Rows from block 3 of the text encoder, named by matrix and row number. Rows with one number belong to one attention dimension. Each number is 128 + 24 x the weight over the matrix's rms, rounded and kept within 0 to 255. All counts start at 0. Numbers have three digits each.
# q: attention query (text_encoder.blocks.3.attn.q.weight, 256x256), inputs 0-63
# k: attention key (text_encoder.blocks.3.attn.k.weight, 256x256), inputs 0-63
q.112:136113130142127129137161109119133101129134126152132157121140154127103122125129122107150121140123120122159137103123110129119122146132147127104117138112126147110118129117120108146148136138158128
k.112:145142131141099111112111138111138122099136150095111166115118138093114131122133125157124131124147108121167133126132100127130123129146122149123131130144134103152120159109139132129141123132120142
q.113:143166153103106153133130161114120155104116113118102144111151136103116122142112114087138113124129116106116167090111159149123151130139139123105139113130133107129164080139110119124149131122162109
k.113:138127141171122167111116121126137121132118139150151136131111146149209107099096174125152109122145114168169124143134198126151119149118096139146124147118156141113135116118146137153158142113131112
q.114:083126112108145140118165090134131125176151156124108152176094101157125091128130161097170139100122116129160092157155079143178140113141115100153133154098072164121110158109127156140134125138063121
k.114:102116100117148075138108133143079094107129125087112130114133104117092165107149117143124182134122149116118142152130091111113095115123148103096124123113127114162144210107114137123149067136136127
q.115:126137128131112120142087144132146117120129118148114118110153113130155132116167098100101136120088148107099128105120140159148117161116149116129135130126084102136131138127106112111133144123134117
k.115:146131166166140135125118098119135110183094140164140152139115135163163121125100149142126111115154087147111114137139141106125123108098099129167120121152121141143130135155158131144129137114105131
q.116:129117123076159184107145104116117091142149078112141113128162150122108129137121150125120117121150125147128120128100104133087080123162117123099122148118130168114117124136114079140120136146146132
k.116:152123148101115155075084103125072121117118122127154120115118141117082106116145141108074145164143150182118137138129147158136082130154174172154108111103142080118136135079129119140177156081122137
q.117:128150114149109149124115136141126128122142145137133112141124120135116133122111102104167112114126104113130127117129128119128128119120113137141136108118117152116094141108137124119124131131128132
k.117:143125127137129107148135153131123111120112133120131103124108125103126186138113108145144118132130123106110140153137116110111161108122164140128139141118129144127131154111109154089145120121087137
q.118:139141131119109124123113114152140121132109145127110120145105117125145115129143131133134104116131112103104144138148127138130138138120117126157163114153087123112134167134127137112113108130111133
k.118:096147125133115115156152132111117143150134122146127136129112106144136126155142119111146118087140116131145095118122102102128135135127133096146127146127154143143138130151150139120126135123127114
q.119:140105129118130156103138092121140112125146118120140115143125128135128126128142172137126112130128104140151133173119120132122114119154114138143147142119103137133119153127118129119123133136113143
k.119:103114135097118116120099096117088131116153122127116137130132125107106110129176111128099135145101135185130116118138137143157096134139143121149091114129142104129144162081131123133133111128145132
q.120:139123132092145123141084186126133181111120117112079112074153119098173157125163144118078178131113130142116109140116152119129113161109174148161122118138118083141197090137099129104138154099157131
k.120:115122141161154172134160105111158115169088112162149145117126123147194108108114161119154109087138065147095116125101153159138112149090080115127150124124075163083121109166154109155119153129178131
q.121:145109128130136134143120140110132141100107129124123150113107142101145135136105124111109149139123101124131145122112139124122105127125119135126126125139135141121185111136116103159120136129155144
k.121:120140135122134157130139157134144107127121119129130131115126142140160122141142135105171126138132132118152110118143140161147137128111100145128120104115113153113125100150136122145106159133148120
q.122:144126156145139149131160131091104121114127137143154135100126167119111113148093103133152106155123104133134145093083172127104156146153140126063107137103174145128112095133133139129145146096163125
k.122:151133140128127119113115134165122137092164154125136128135133153110164139105108160147126128174149179121176143124138150157129125132132123165134129125114146119113135108115107114109137142108135140
q.123:124114133134135123104133106123116092131135120150152127143125145151113111143127108168108119149114118127107130147129130109112106143145098122110107115138143130121109172093117116146128127143126155
k.123:131148150104127093141126116132124145116151112124125104130140120141084116137149122127110135147124142118129097126135110158129124109140160133142112105140136107132124123133102125125099147109107120
q.124:127144102152119091132101148150159131146115106096113112131137128135142127110137130134088101134145145106116136123127123131099138134103110133160136126156120124129139113141121123104097111145166136
k.124:128137121131109157112152109093143154163114138171139146133109125127109103145134122124146109102134084183140111121141149107143132151158123120158145140146141120132144120150157136153122126142119124
q.125:120133115113134109134127132128118154126127138121118147147108090135153131123157119102136141124138147122127120129151108132151127138122140119147118120116101113135138132121142160131116104128082107
k.125:109121107128132141119131145111134121125113119126117145125125137136129109135142125111128145112117118105118128101121139125117142130113085100120132116119104141143132128151152104123125092146138131
q.126:109143114131091122125150134140133136122138148150149132133105101129181090111118164147192121071142121100169106184126136096143134130092124145161170129117098186113117174145129181103108129129125123
k.126:084138103144099096114107145142118108095135110119108126101124110093108155126132099154113153124143148138109163146136129143137106138100171121088103113125185133137152133092132135107155111138112134
q.127:119121151163091104138128135113143100128129167152157100130123138127114146114102083185146098124138112129123113112130109101093149131098102140113153131116170140132084110156135105101133133108183138
k.127:162127134130100100132149142128178143126141149122122105130134116109134144140113120145149086138140142129144136150136106114104156122155143137116142143170132104124128097118088141106104158135109133
q.128:128144138136131111116124133135115133117144133115145122126121123126126123122127127108125132133129123124126124138132112117111126124122114145129124116153124143124124114124141119123131112121125125
k.128:127138138121118151134145138115122137129115145121141131120112136127126101115112125105142136138123127107150121111117145134141142118122140139124128132139163139160123120120142144136120142119139105
q.129:108120129134137167123103151126121119133131135116138109125121142142118124136100126099129139155120125126113141119109147152132143123167136151125135125116131124102132132132126115125110130137120116
k.129:152120125117131159112114163145121114115120113121123118104135124137114166127146119107123133148149127131137122150116116140110114136140130133148124118100122129130114108117118099141109133108141132
q.130:158120129139113103133132145133121128134134121150184134120126130123125158128139141151113117136146117158131121137162116119120134111111135130123101119127129132154145123132134134146126102102092129
k.130:109149125137119136147130139131121143133113143130114121151151121113125111122146135104135130124150157071127128130137166121161128118129136136134106125124123106123115115103109141141105114110139118
q.131:114123127149121108138125147117106140132126127114141117112113126136138144122126132128138144134131098131140129145123150119094120130119113148134125114150127098137129107110143132127104128133156122
k.131:142113099120135158142143132144141140123130129127132123114107134113134120125125115111141108120132138115133134104109134145142167095116139140124178120140148136138146129127134151136105138111125118
q.132:090144111113135106149139111107130135125141135123095147116137113140124110117161135158123144109120130125139110160130140118122113121110116095145128141124109105115107118112131114112133156134154131
k.132:135099119130153102125128083123134142146151117137136116137126132143155117132117121155117109110128108157123147146133103131119136124126130126119159135132143148130144141158118135112129136155117159
q.133:136157111141119140104133151142145143122107159143124113111100129127141153122093095118160134132157120120111130131118149118120169151138122140138146100143156137163123124163145135135111105136137132
k.133:133120118127126170161139160127139144143126151102141128124117125085118095125116142152134108158125129100151139089104148112149133105127148139110143132180119125161133108120164171108117124122152119
q.134:150131122124128120112136138140125112119123115135139134119149149118121138112137141133123120123132126143138109112142096122118150124125141128115130133124136128136119124142116140122144125102098134
k.134:108143146149125116123137146134126105138135127117111143133140122128129132151138142120116149136146143126116139148132147110146120142137118138125107123129125098121110113126125134148118112124120113
q.135:111139118112139128132124109120133121124129140133094142145123125130158108128143129138137129127124139135125134124130130160141127135131120091123119134116148123124132124106121140120127138141139119
k.135:122109123108129110136126121124121132158157108132137129122126121147121139130132136157102125118102111145127121157113107114108102125142146118111146123139132142133128140144105129117129116134132142
q.136:126109120128144138121116144118124116139140110130132135136141117119134145106146135137113126123126131153137124124120110124124112129107135130124119139110122132135123129127120119139145120131125150
k.136:126123124138133113135117129129125126114131122138135126130147132132132118147132134116124123126129154138134134147143129129146125137130118135143118119123128129123137125121109117138120126129108125
q.137:133129118117129114151137110116137132130132136147121148145126142109139126128151109146113111122135150098163123153133122132130132138113139116140118135124141152126137118112129124110130128134137121
k.137:118117119131121105133120105111142129128149118142112115133125125129121126149130134138097137113121107141100156125139109126130121139152123120101153145123117126113135135153121133125136099152120161
q.138:131137134127132139131140155125123143114142125126126124130122132132124134125118116120116121133141115119153141131143134112108132131139122132132131119132154143140130124133132144123132140120135120
k.138:124128122121136125140119145133122123124130131123121143141128131104135117110135121134127126135119113110125122108119142136143150132144136134112135127138147142120136128133143162127130115132148120
q.139:124124134149107129130134118134118143110118119120147140109122116140121131111112122145137142122140116119137121141137147110135128128120127146143141117124107128148109089130139122142119134136151118
k.139:134130109131127144150164134101136155113121146125134131144120142114123109134112129137147137124130134105130138120115124130124130110110140122103155137149131124136150114103119148125121135116155120
q.140:129135129155102122111147130124128151117121147132143145134098109115143132129135120170141131099152111129140133122148128124131152114125128113124137128151156148150133114142144146131126110112142136
k.140:099132108159144138188142122108127150143125148125163143139095143101134080099111138153131131128110133117136149116112128115172136114114172125093158150160143145141132131114132165093132108129134112
q.141:107113126137125126133128106127127138140130126107122122137115136130121117131125121131129146122126142126104126130122123127126124134117127125113138120127133107131129115130140133140135131160145138
k.141:123101126132137152136154120117133133129124135129164133140120146116108093131122129120133103143132111136143127125115115116107144118122136150124147140144136163127144130124139162106122146110125128
q.142:143138110134112091156147138119128128146148111133108147135135119153132141113135150144130143129131141129125125149149148114122139104090114105136129127132129130132118118112108132130124121143141125
k.142:134116131139129115131127105122119147172124124150107106131136131137130131124162121142123152120131127116118145117133139136129141131113141118127146113124122121121161120142104131134131131127140145
q.143:126128097131131157099123139138139123110114165131098126131110137117126135141126100130138135113145131116100124104127133140111172147124127143128170140134138125130110140162144137120112139137119138
k.143:133140132139116149153154160118142135119120132110145126150096130121114098130084134133139130141136136151162126124144130113123105119119137133122132126160109136137122121123163150091119117156147119
q.144:144130134131118113129134129145145114117127125130128130123139129126124152122121124153122132116127103131099160100143124137137132123122118132117124132118145144136129142150133140127138105132122133
k.144:127123146128111114133128125122107117139112134137135138132140128115117134107130135133114118115128123117144120135144131122136096141112158123136104112142117121138131101108124121120139125127123131
q.145:138123161135141139126109131133123130138110123124161097128136132140114139109106138100114135150115114145127149112125116128107109128141129149126139120133138111127127127121133138122128131140134130
k.145:135135134113127148115127149129112112104113129110120131111134144109138146136134123097143120149155145085121104123109131129133155107105123138149108118112148125130106106120126109158120149107139104
q.146:129143120111122126139140103125133121114126127150098145127130122144139119128142134131139138128134138114140113132136137123119120123093125117135129147128104140125107118139126127118122154131133132
k.146:129135129141119112114131125119155138133150117129121129122135137148130132121118127154122148105142112144114137133145126131117104143143125121127133144131123114120125140151130120122144122140121142
q.147:104143130132117119132123124135126144119101145131136124121116144125120132142136102122136142109156121140156120121126139116120123139111128112136146111139133124150133107150161115118133125144158131
k.147:128128114133148160146140119131147136129126151110153141136109141099124113142104136131146133138126106127135140118108117133131135112132145121089147156148135158144120131143148157110121125128135122
q.148:094119117090142143150124107104130097104164134107109116139143143120107121128149127111118166166111152116142117139131134141146101143093113102124114135111107095098127126106138114139129184144145119
k.148:127115135120140112099135115132146157120133104136126120104136126143125157149136127113102132136130102158136124153122080128082132143141106131138141120108140142109136145156106107142128145119138127
q.149:135117135143117102153130121145126107126141120138139148117152110149118151114122139131126131146121136119146128145156134109149101119128114136142119122126107139134120133113086130129146114122124118
k.149:141117137133134114116125125127131124157128127151103130119129109130126148122151105138123146101143135104102134126142140138121134118104120130135135114111139116136138118138117111126134136127118118
q.150:131141112137122138111146132130125133120102144141108135119104140124141118140091119144133121114140127122134146112120124131119163144124124127138147129125141145144114118155140143117127125128151135
k.150:121123120127117141150132137117137135137127136099138134139106143116124102114117130155133113117120135131121144109120129107132121111121138140111152141151116123126136128131149155109134121146143122
q.151:135138144144118127121116142115121139120125137114158117127114132138120120141139118126136123137124124138147128115127140109122121127142133116123125128137120128133125115134131128134116117126128115
k.151:130140116112140158136141121129145139116120130120121146116129136128129125109112136118146120140137129094127119123112133127143147127111143120134132141122130127127112131116125135120121137116139118
q.152:102130119142130140101127111128141134103123143115119141135096136121130115126116103133120149133142132120129123132126142123126127124132126134111150110127122121128128108134145135126129140139150138
k.152:115119133117125160156151120114136133125120134105159114123105135104110106126102133159146119138127122139141124121124101124115138106126139138105167131153139133131134129125130149109141137131146122
q.153:121115135150149128130124121133112135142141126128129117156124125119144122118150128128122133140117112134134126124115153151137105115125137123103117128138138115129132146113123111144146113153121135
k.153:124097139122127114127110106131114105123118115144140114107144116149117155138147121129112134129119113134108135148116111124117136132143130129132145110123106134114135137142118115133127134119131159
q.154:138146129144137108129118150155118139125132147108138126130113126136129118131122131139124119118136117146145126114133141122136137116154122139141144100141129144154153132132125145143140108151119121
k.154:122117139124128148140141136117111119154114150132142138125120118134106117115106127126145134159143120121138125110133155129133116130115140131120129140135150126148112114107120139126129150115116107
q.155:124128132143118151094124129140118127115110148123139139129121132128131139121114116120121158134160115122117134135137124113111151133124136134135157133127144121139122123156153128128116140128143137
k.155:132141123143120160147145171118135139103120121095143140133109149091118116121106137138145109156139140130150118122115114116133132132126137149102119131145136130119122107132135141120126121117145104
q.156:140138148150133116134131130132123137132136125133147135127125115135119154121136131131132128142128135138137138145111142120140122136113131141122116127140118133151139097134126123129123129115137142
k.156:135129117122128114135118131122129134119131141134105118119128127131123120135138134122130135135119130090109128112114136139135158134120129129113144118116128123135140122122118141125118140130120126
q.157:131142117118103125130135106127140137121116140157115145142122134106153115133137103122134112122142146125148132139125123140119116121112108112137134123149133138123128122128125133126134134135134122
k.157:110114127127125121153115114108144135133139132122148120124123133133116118134130139150114122133114101151104133128129112120116128118142128122111162141136123144149138125134133158113137110159118146
q.158:133107129133133128142126120123137131151132122136128154130124125126137111120138131153117117124125115135135129115124110116116121112127142122133132134098127133128125142116129141124127125119128141
k.158:125124136132131110145122114150124126140140142125120129143134124141149108113139136139114132111117139121114142126135142130134127134139131121124123131123119130115137140124110136133141115144122146