From a checkpoint of a small text-conditioned image diffusion model: arch unet.
Rows from block 3 of the text encoder of a small text-conditioned image diffusion model, named by matrix and row number. Rows with one number belong to one neuron. Each number is 128 + 32 x the weight over its row's rms, rounded and kept within 0 to 255. All counts start at 0. Numbers have three digits each. After the name is the row's rms in percent of the matrix's.
After each neuron's rows are labels from the 100 texts, of 14976, where the neuron reaches its highest value: "tokens" is the input token at the peak. Only what is clearly more common there than usual is listed. The data: photos with spoken descriptions (Open Images, Localized Narratives).
# fc1: MLP up (text_encoder.blocks.3.mlp.fc1.weight, 512x256), inputs 128-255
# fc2: MLP down (text_encoder.blocks.3.mlp.fc2.weight, 256x512, transposed), outputs 128-255

fc1.447 158:148025115147117102108116137166097133156094079144135119094113128178091142114117119139080103129157127134166141102118078123091097093091139155193100106070139129187117122101124157182121089183103112130102128157106176145153136139164143102137116148114150171038114092180140128135085160206108186106192185138115120158175056164120136174112097121083153112117147139113133083144147082126179141116145
fc2.447 153:132131164138126129151086100106110094106146200131100180090151157145129112113192180038134113097054120202153146147169129178163116102163107142071135098166110102081109151086157146123112108125112116068114120105162126116114197131089104088159100154139140114144170162137083141095142097097175059092129083130132059147096122124156139149114110093170142093123157119125112161159122140144098135112123
tokens: "."

fc1.509 071:131139114129156171187129098137136106119096176136124103113153158154094121123093058150164101062127109220111089097124112133134136099107123119119132092155143190114142143129126145098098154106144100134049191102108116115087142124110094156119115169172102107131186141129087153140192162172101151099133186101156143084065094141128119143104122070141102150114136210166137127134049124139102143069145
fc2.509 073:116110159111156115095128130088148138170148087101154124145108136075157090216093176089109141196108142131138164115090175182110124130167119153162143123143119126086154119074162092091153127125187202172155135088178189037164137161126133096131137126169139108142114149175121150120118113093179098171155145157103116142125147108037110130148095134110115135088131124071132081130113168138141169178109
tokens: "."; "river"; "of"

fc1.236 064:083173138177144168089106072121157167101146095101151139093124169123153126150123132129118160104138123172222147154139127076110094130134146153085091123138033144102143110100128137182148110139114162119115128129103132128069079114020143148123099149129162126141136132074053091157085127097110139158135090086131126138151167143149111147160096185139170126142117163111148117133138219097114113096135
fc2.236 064:148096096083114095118155098080079116158132143152105108151188106188117128139098116152122129140138178103074150119128161104168146138112173079099067139142178148085162104077131106078052182128164151122097078113158081190154175108163137089165163112113154092177127145134154093079140150095199106177105184109134094179150075126118132154087089136098117097112123113128083085180075094095110150102139
tokens: "snow"; "."; "see"

fc1.395 063:117087105142149151111146107121163125083106138111108168151157101132122098051115196115155139123123106144146138125152068174135129080137226150129129123112095157138114165138153161118087110106031054119176135171192090112126119106094158144165114097124147149110125134151050136150145137115135153078143128150184098082080102168152025156115164153109113086139105092166100123114117180084115107152118
fc2.395 057:154197159119075123136112157119090119150148146166125117102175145168089143151130097122118101155166089134097173124116182136106152141184105139119071087120140072088139091108142113110120157186117122125132098032066147120125132129182146119150178094167133144118089146131186184125142138196141104157112075169124151175142165105104174094099137113087161172107076153127147114172132085071157163117144
tokens: "white"

fc1.473 071:147101146147107140107112103095155120072176134102096117154097130109130100150187113104094066148120195142119110112125092136163088105136111127042180126132092217164146125140155135110165097124165116134126101107189194124121135129092102168178160132169204057135180117150170137075063098127067136150188172127117160131094135178122130169115118115148127131090166104041176123161101156107184148126126
fc2.473 060:094095111187099146160170101117170133131097121167182126112138075137126163148160103128088162091138108135164110153121134165158119165157114133170138095100077072111068168121127124155102111170085121148134115114189121078069111167165093116148076139124109142180171156133125169091162078134104109143122111104121133138131084097151148045162137131090100142109134160116100172165124181052104122180135
tokens: "in"; "ground"

fc1.94 068:130099137119096080086129100055075139101203125121200118141080142108173161157138093097038133154139130183103115160083167120113174110190183117132158110117141116192117115161117098120128149076122140123148079138103148129090127146111073184075055138107133104183125079140163130058135077136092092097156127046139150135168143102099146131112135099123119095119147179158101152079212122129179165153101
fc2.94 067:119168088171117126190142128128189170172129143117111169132169094169111105117085130142178168118184116052117130159101090138064142120052094086143095143156124127116066146152111151117109070123126134161126160145102183165153126143197123150152125134134125120035124142157102050156088114068163133100108129114111087132096111149183077112139151139145134125119134116092112094174123137123059121131071
tokens: "in"; "some"; "see"; "<end>"

fc1.502 060:082120131112126164079187076131087074139111094115116192120080157083091151099101151129115148134172118177133075108091114149133152134186101190115099158134167086117106115147110163165111120028096108166110133117122103183051146097122113201129146141158152138117162117054121105099121147148133126136148081184042115100121146197094083143170172148069152111142054140119112130212135085147115087153163
fc2.502 058:108128130107101212154122092103147150142179101118101165144196113093088114103161128152180106145116143129125125151168161169087154127062109135124156118123123129138145083167146129087108131161163146117172144126107134161072092120109081089148093125157131125122053136140168125120088186106160179122138133077118109159127099148144119093106097120138091105086114129163178171157114097112171157138017
tokens: "."; "of"; "is"; "<end>"

fc1.73 076:145171126089107115123057151126115128146199139087114115155116163138096149055117138111139069141122124089106167108111119146153157134126143165091128108145146179112117136118115087092124168209155154186105154116154128130088115179162158126129071160122186086209163133191118126156125079176121135133151166084132169089086140145088117152192121098128094130133106138141116082152108137119135059117086
fc2.73 072:070082137171156156187154098056124151138114118202106119164150112104120153186162116088123117110122124161173025100095158147116143148185128125208156128122056176115121142127115119169117125123123141150105158116177110142126123091113076138159176141137094130110090122129128144088119128042130147180064134099162129155152102086139138136128100140134164129109105080121170164120124185098131149142113
tokens: "in"

fc1.308 186:053144128130148141164156125112123136113185168086112122137127085165125076107141145039117137151089100146128152123083101138176114080148116150127194119181120129141109208118186102195106102127106065143132095134167102118135067139162114133175072128145144090127159124090162140115120178136105164145159137105093168064128129093091141148099141150106039121124168142116129128073119150069115120101112
fc2.308 183:208174167170182072096134129127107161128030095113218086110082122085146147181181111233143131124150140072102133109176085157094133131134142108081127102077123147126164068113160149119103107128132111084079144156131119168074151152123111108071159159138137122082128121142119134142125126146122095131120137183110080186137126188162117164149102107131166146112087118126149104133173149149120158123132
tokens: "in"; "ground"

fc1.352 079:096091122149080161096174119091177147124109055116160077122136173107156121167138188086078089097082141204115122111107101153133055143101093153153132145146197125115168129090158118074143142144123132202105125112140129105088106105125193144124176136186175089148050106118121123144071131175105093173121155081128156105134098106093076122147080099134057126105134100110128125142141095120073133130151
fc2.352 075:112163167107140062125175104121091131115127111073125130134119072112093104104069142155130147093129119099173086124147124113083117120147161085111064125139099134159151143119169113195096156145152123068106172135162143125166122160103056126101100124109128150117152111094151150099172155099097174103138111226131118190098130130111170175141149139139196142108158185130127045137072123118158091065085
tokens: "snow"; "in"; "."; "of"

fc1.8 072:160123096099175134130090059156118083062095124150059105144048151125140167093148116146129200054092066139109150119150116118104095171130150099118176112169109132150136119119103131139118145138106108216055139143168094123152139121133135149165111081139117075168129116163122123169119119147161147124129145105119129132152169150129126083122120085104178184156096149135149116172101063128135114105133
fc2.8 072:098114171138108160116142110157103173145152123148227127134144145138088182182080119101127132192072175120153106110111152161150098152133120150166139120144171172120103151135122145120155160198109084134186169169067145117106127115119091093097143174092151127124102133175143081179135113105098085079127135135162131080089178138086205165127132135099104126137152085174165122129124118132131077124121
tokens: "grass"; "picture"

fc1.213 065:097130149090128171119153197151119118183153147113093094155162195054108158132151125118155179113130131092106136126098056123171126183179125206126136137144124152183183105159102162132134156104111087119098106109133159145133136075237123157186114117123096162100076100105109115150184116135131178158125121101135142105150074182105125127115124097089177105157145069143097176145154134114166101126122
fc2.213 070:088118133131160106100124120140182081163121137114147116099115122116110115109074121099068200134143096170130177138144132159105127150037146218066167107117127133129132193142156154101099144185057109098134111119113123122165136158127110124075124139126098115102135171165175083153094100138164071060151075066144173063133150099172143196113125146105073182144157141140135117132145117175139118080120
tokens: "white"

fc1.67 074:061175083116078115132092163107155146126105059125127124102123148113164148122125153141118143124099159185182104075125118122123173166160125117128093097108093167115086164108142103123109185113165134137061159043132164085148140131180167151167091106078142106141165119168136153108158083109127136175136151157127234100161134091159139109082102098130152150132115145107087095172128152126087099179154
fc2.67 069:157156104080134125158120137184153059110101139177095127112158113188128137098086105174166093115156106159169137129080158078138146090107120121126119102124171149122123133081125124148061087095087137181125131158120112102037172179084181126136088158141135201111125120098093121108163163115148146086148092116100149202139079109120104138171110100083151191133104176057157103103078152132129104130126
tokens: "snow"; "."; "see"

fc1.146 065:107154182078099137122083129150107175183140142089105125151115131093162111146160153185069181150125167160105151164125118145095175147159137160067155088150098102177138127136167147139069128096100136104154096114119211135145081067182126135170150113111086087101094200092141102127159101145141108091169079099108131138097125148110088159097123115112144083115103113168095143191119138150148124074117
fc2.146 067:151136063152129116079185099105196126142127154115115121132132122128125135093094101061138115105149144120069074142149102176120171145145165140125111121105131139116149136125143139059123096132136119129137109100058182117134081121159155139084099143201102109112108107106108120113100121142155111141148117163101146108157168176159198118137120204084151195122122108107119118090157109156103160163150
tokens: "white"

fc1.128 067:137121196131196099134116126113098109111106134125169117081114194081127151125122186163100091199147095129159125137098108181155151169138165185111203137143139116160119065186144121085105153132095176126077125100133098116167143170101150095174087127120113074196113125131189137097105122180098134103147148130090104152167134129120129141116135132189168144129026151103184137121118160096129108113139
fc2.128 062:150138103075081156144167090117099149120169144135103103193147055154125125134143055138141146001135109107092094092130198118153168116133150082113091146126131122118107185141184147165141140135115146094166109162099143123074101103166121161090127142159156085071144125193145162111152167127149064184105165109138072164107159152089068123127083151082104126116178130133080108167157113102084161106136
tokens: "in"

fc1.164 085:130142126108113215109150152123128161134115132125085175193103143070092140131078137149158105074099113130144116158122131186124179144125123142106164148140131109167121081182074136158118103151098111114144172151110170110111137083210125142187203125150072115140168160111099145141153102167095141146148142115118148089150149105129099085137104099102142105126125071109185102140137078120128126140089
fc2.164 077:152116122081135080147111081154085091135164180137100118114153101136092124144201164046107150184078172179130107078171098133121152149147114161147121102137153143131125144081147175090150156104124107102042131124134090091116132125101131084112043118133160154144124097190162066165093140093150162103140145142162086117080131160090149129064076110119075174107074105165108090137098117092158104113126
tokens: "grass"; "in"; "football"

fc1.331 070:104135106116120123159137160103153033119192125192127109184111090073089168110147185151129076134122106103146111117099138146160153097133111162140161163129121145080125126129179105158115113096135128139171129166143151141124138184087125119108043140172063132156124121178146040106111112069118156107182161138063131156114165157135160141140112173142100161038080084175109158111059160124151166087124
fc2.331 064:163134066138108173154138055102152128110109129134108143117134111173159129136133180102115156138075169158104132124128178140125154130099169075044147141158142095201015119150121160077129068159113091157134132109126165119153108116101058069099174113100157110089174109127086190154072131142130157181091118099161072089146140111118131085126109156120119128137090132079113115130184150109107065148081
tokens: "grass"; "in"

fc1.403 067:096103086098140129148158120149106157146089163142145158135159144105101115136207203122182134171098174106099130135201112174124191174168094119124156055188131096094111144039094138111129117136105115167173099153095128174125194114199156138086094145150132114189154103156185069106136077120113145092145106139163150144115077120174126115156137144135143069148138148101148167152083126131098126142132
fc2.403 064:154106151110147117120063140115143104110158116126171085137110131119152104149129120111112152099142136172158146067142154152122084081062138163128056121098048177160165117074219134135119114137165156072081114123141116078101080139050121087133159109129133115098108123158156173128052143116152130155121156113057110160154094130063142179182147086131145164077093159174091051090098156097126114092125
tokens: "grass"; "in"; "trees"

fc1.96 076:027153070114144130067123145122106098107136172104148114135148129164156155102162158164152183128188146119142096080123176151062148075113151085130130152166124126179110147163113128139129102151098128174136164106117113111152087162139124125101086126096137139128153129151177132075084119206103137101050167111083106095145093123156134085112087105193149122117070121048156171178148114158116135144101
fc2.96 075:179140129130113080111146139129134156140139094152135129089126099114137093179084095116127115150057177171137113131130141131167124108095100088105138121131152149178122129120160145135153070143131110106097161156152128103137200167133095141136154140195113140104127081196112118171133110088184133148197084118154120204092115159075120150131138145127113163112121211143085141135079154136093120098152
tokens: "."; "see"; "and"; "are"

fc1.349 095:105105149127101136128159145177178145126139069113118130101095147056164127159139101118108096181138133088131134151151110137144075107121163199104155140147155124192108106165067126115086089191126105153149151120168093144132057117117085164135124167146129127120124145093139104083163105106176092129153124155167197111075194088168109165089110166113108149115139233125079178063129119081161136148164
fc2.349 090:133108139160178139165115151112129121126147186087146150082167146150153098116194125155116164107076105177115077151206130123058046126138127118064161125107125103139192146113183166102161083080115110087103080141151141098126154148140180119147118130135111095137114130069128149159130150132170165099137126159144111171142119127132148043179198138172145094118152079088102123141171197129158121096104
tokens: "."; "are"

fc1.450 206:146088196094140121114038115072137144114146146205114084093145138105138145102101131133156104121117092182160122108164101127121080123145133182125106149111108134187142130147161035119131166136084113153090102116095098076078108106096191145138136161109121163057093103070091090096164056107141108176123167169141084177167094141131102136152105153124111119128092089109103139152075175157094135139104
fc2.450 216:110099059133105122100120141120208096095131173090161126077208131157105113155106100102167158140154148156125174137130162156156111153098086130070122110098164104061131215137134118075094116096143101106073132110085175159174162161078087135170143124191092157135144137130115162139115128133151113120098166145113096121127127110155173117080165217141086133098115120103128125127065117158069122179119
tokens: "snow"

fc1.358 096:112157122146146144164133163095098128173181101139111116081159121082128222142103119104147188138035148096153086115149076115122064085088154107078175102132156141127100162130099136144144107106098066108107103091062112157095129126132138104070129157131103125070122133183112143104145117159131126101148166134107099140109105125128130127199164132102092140098102110112123134106127129150156140133104
fc2.358 098:116155085122187106117118112189171139132148122191116131157151108192118086108125125155123111183175096174079214152080107118107133124089135118185148152132108176123097117156140100118130157173154115154155130128126108178199123085153119147149158117105114161093164092108110133136126168110099125152104132155150119120159117134105147133038099166153142095092097097158144102139090120196090122131149
tokens: "in"; "some"; "are"; "there"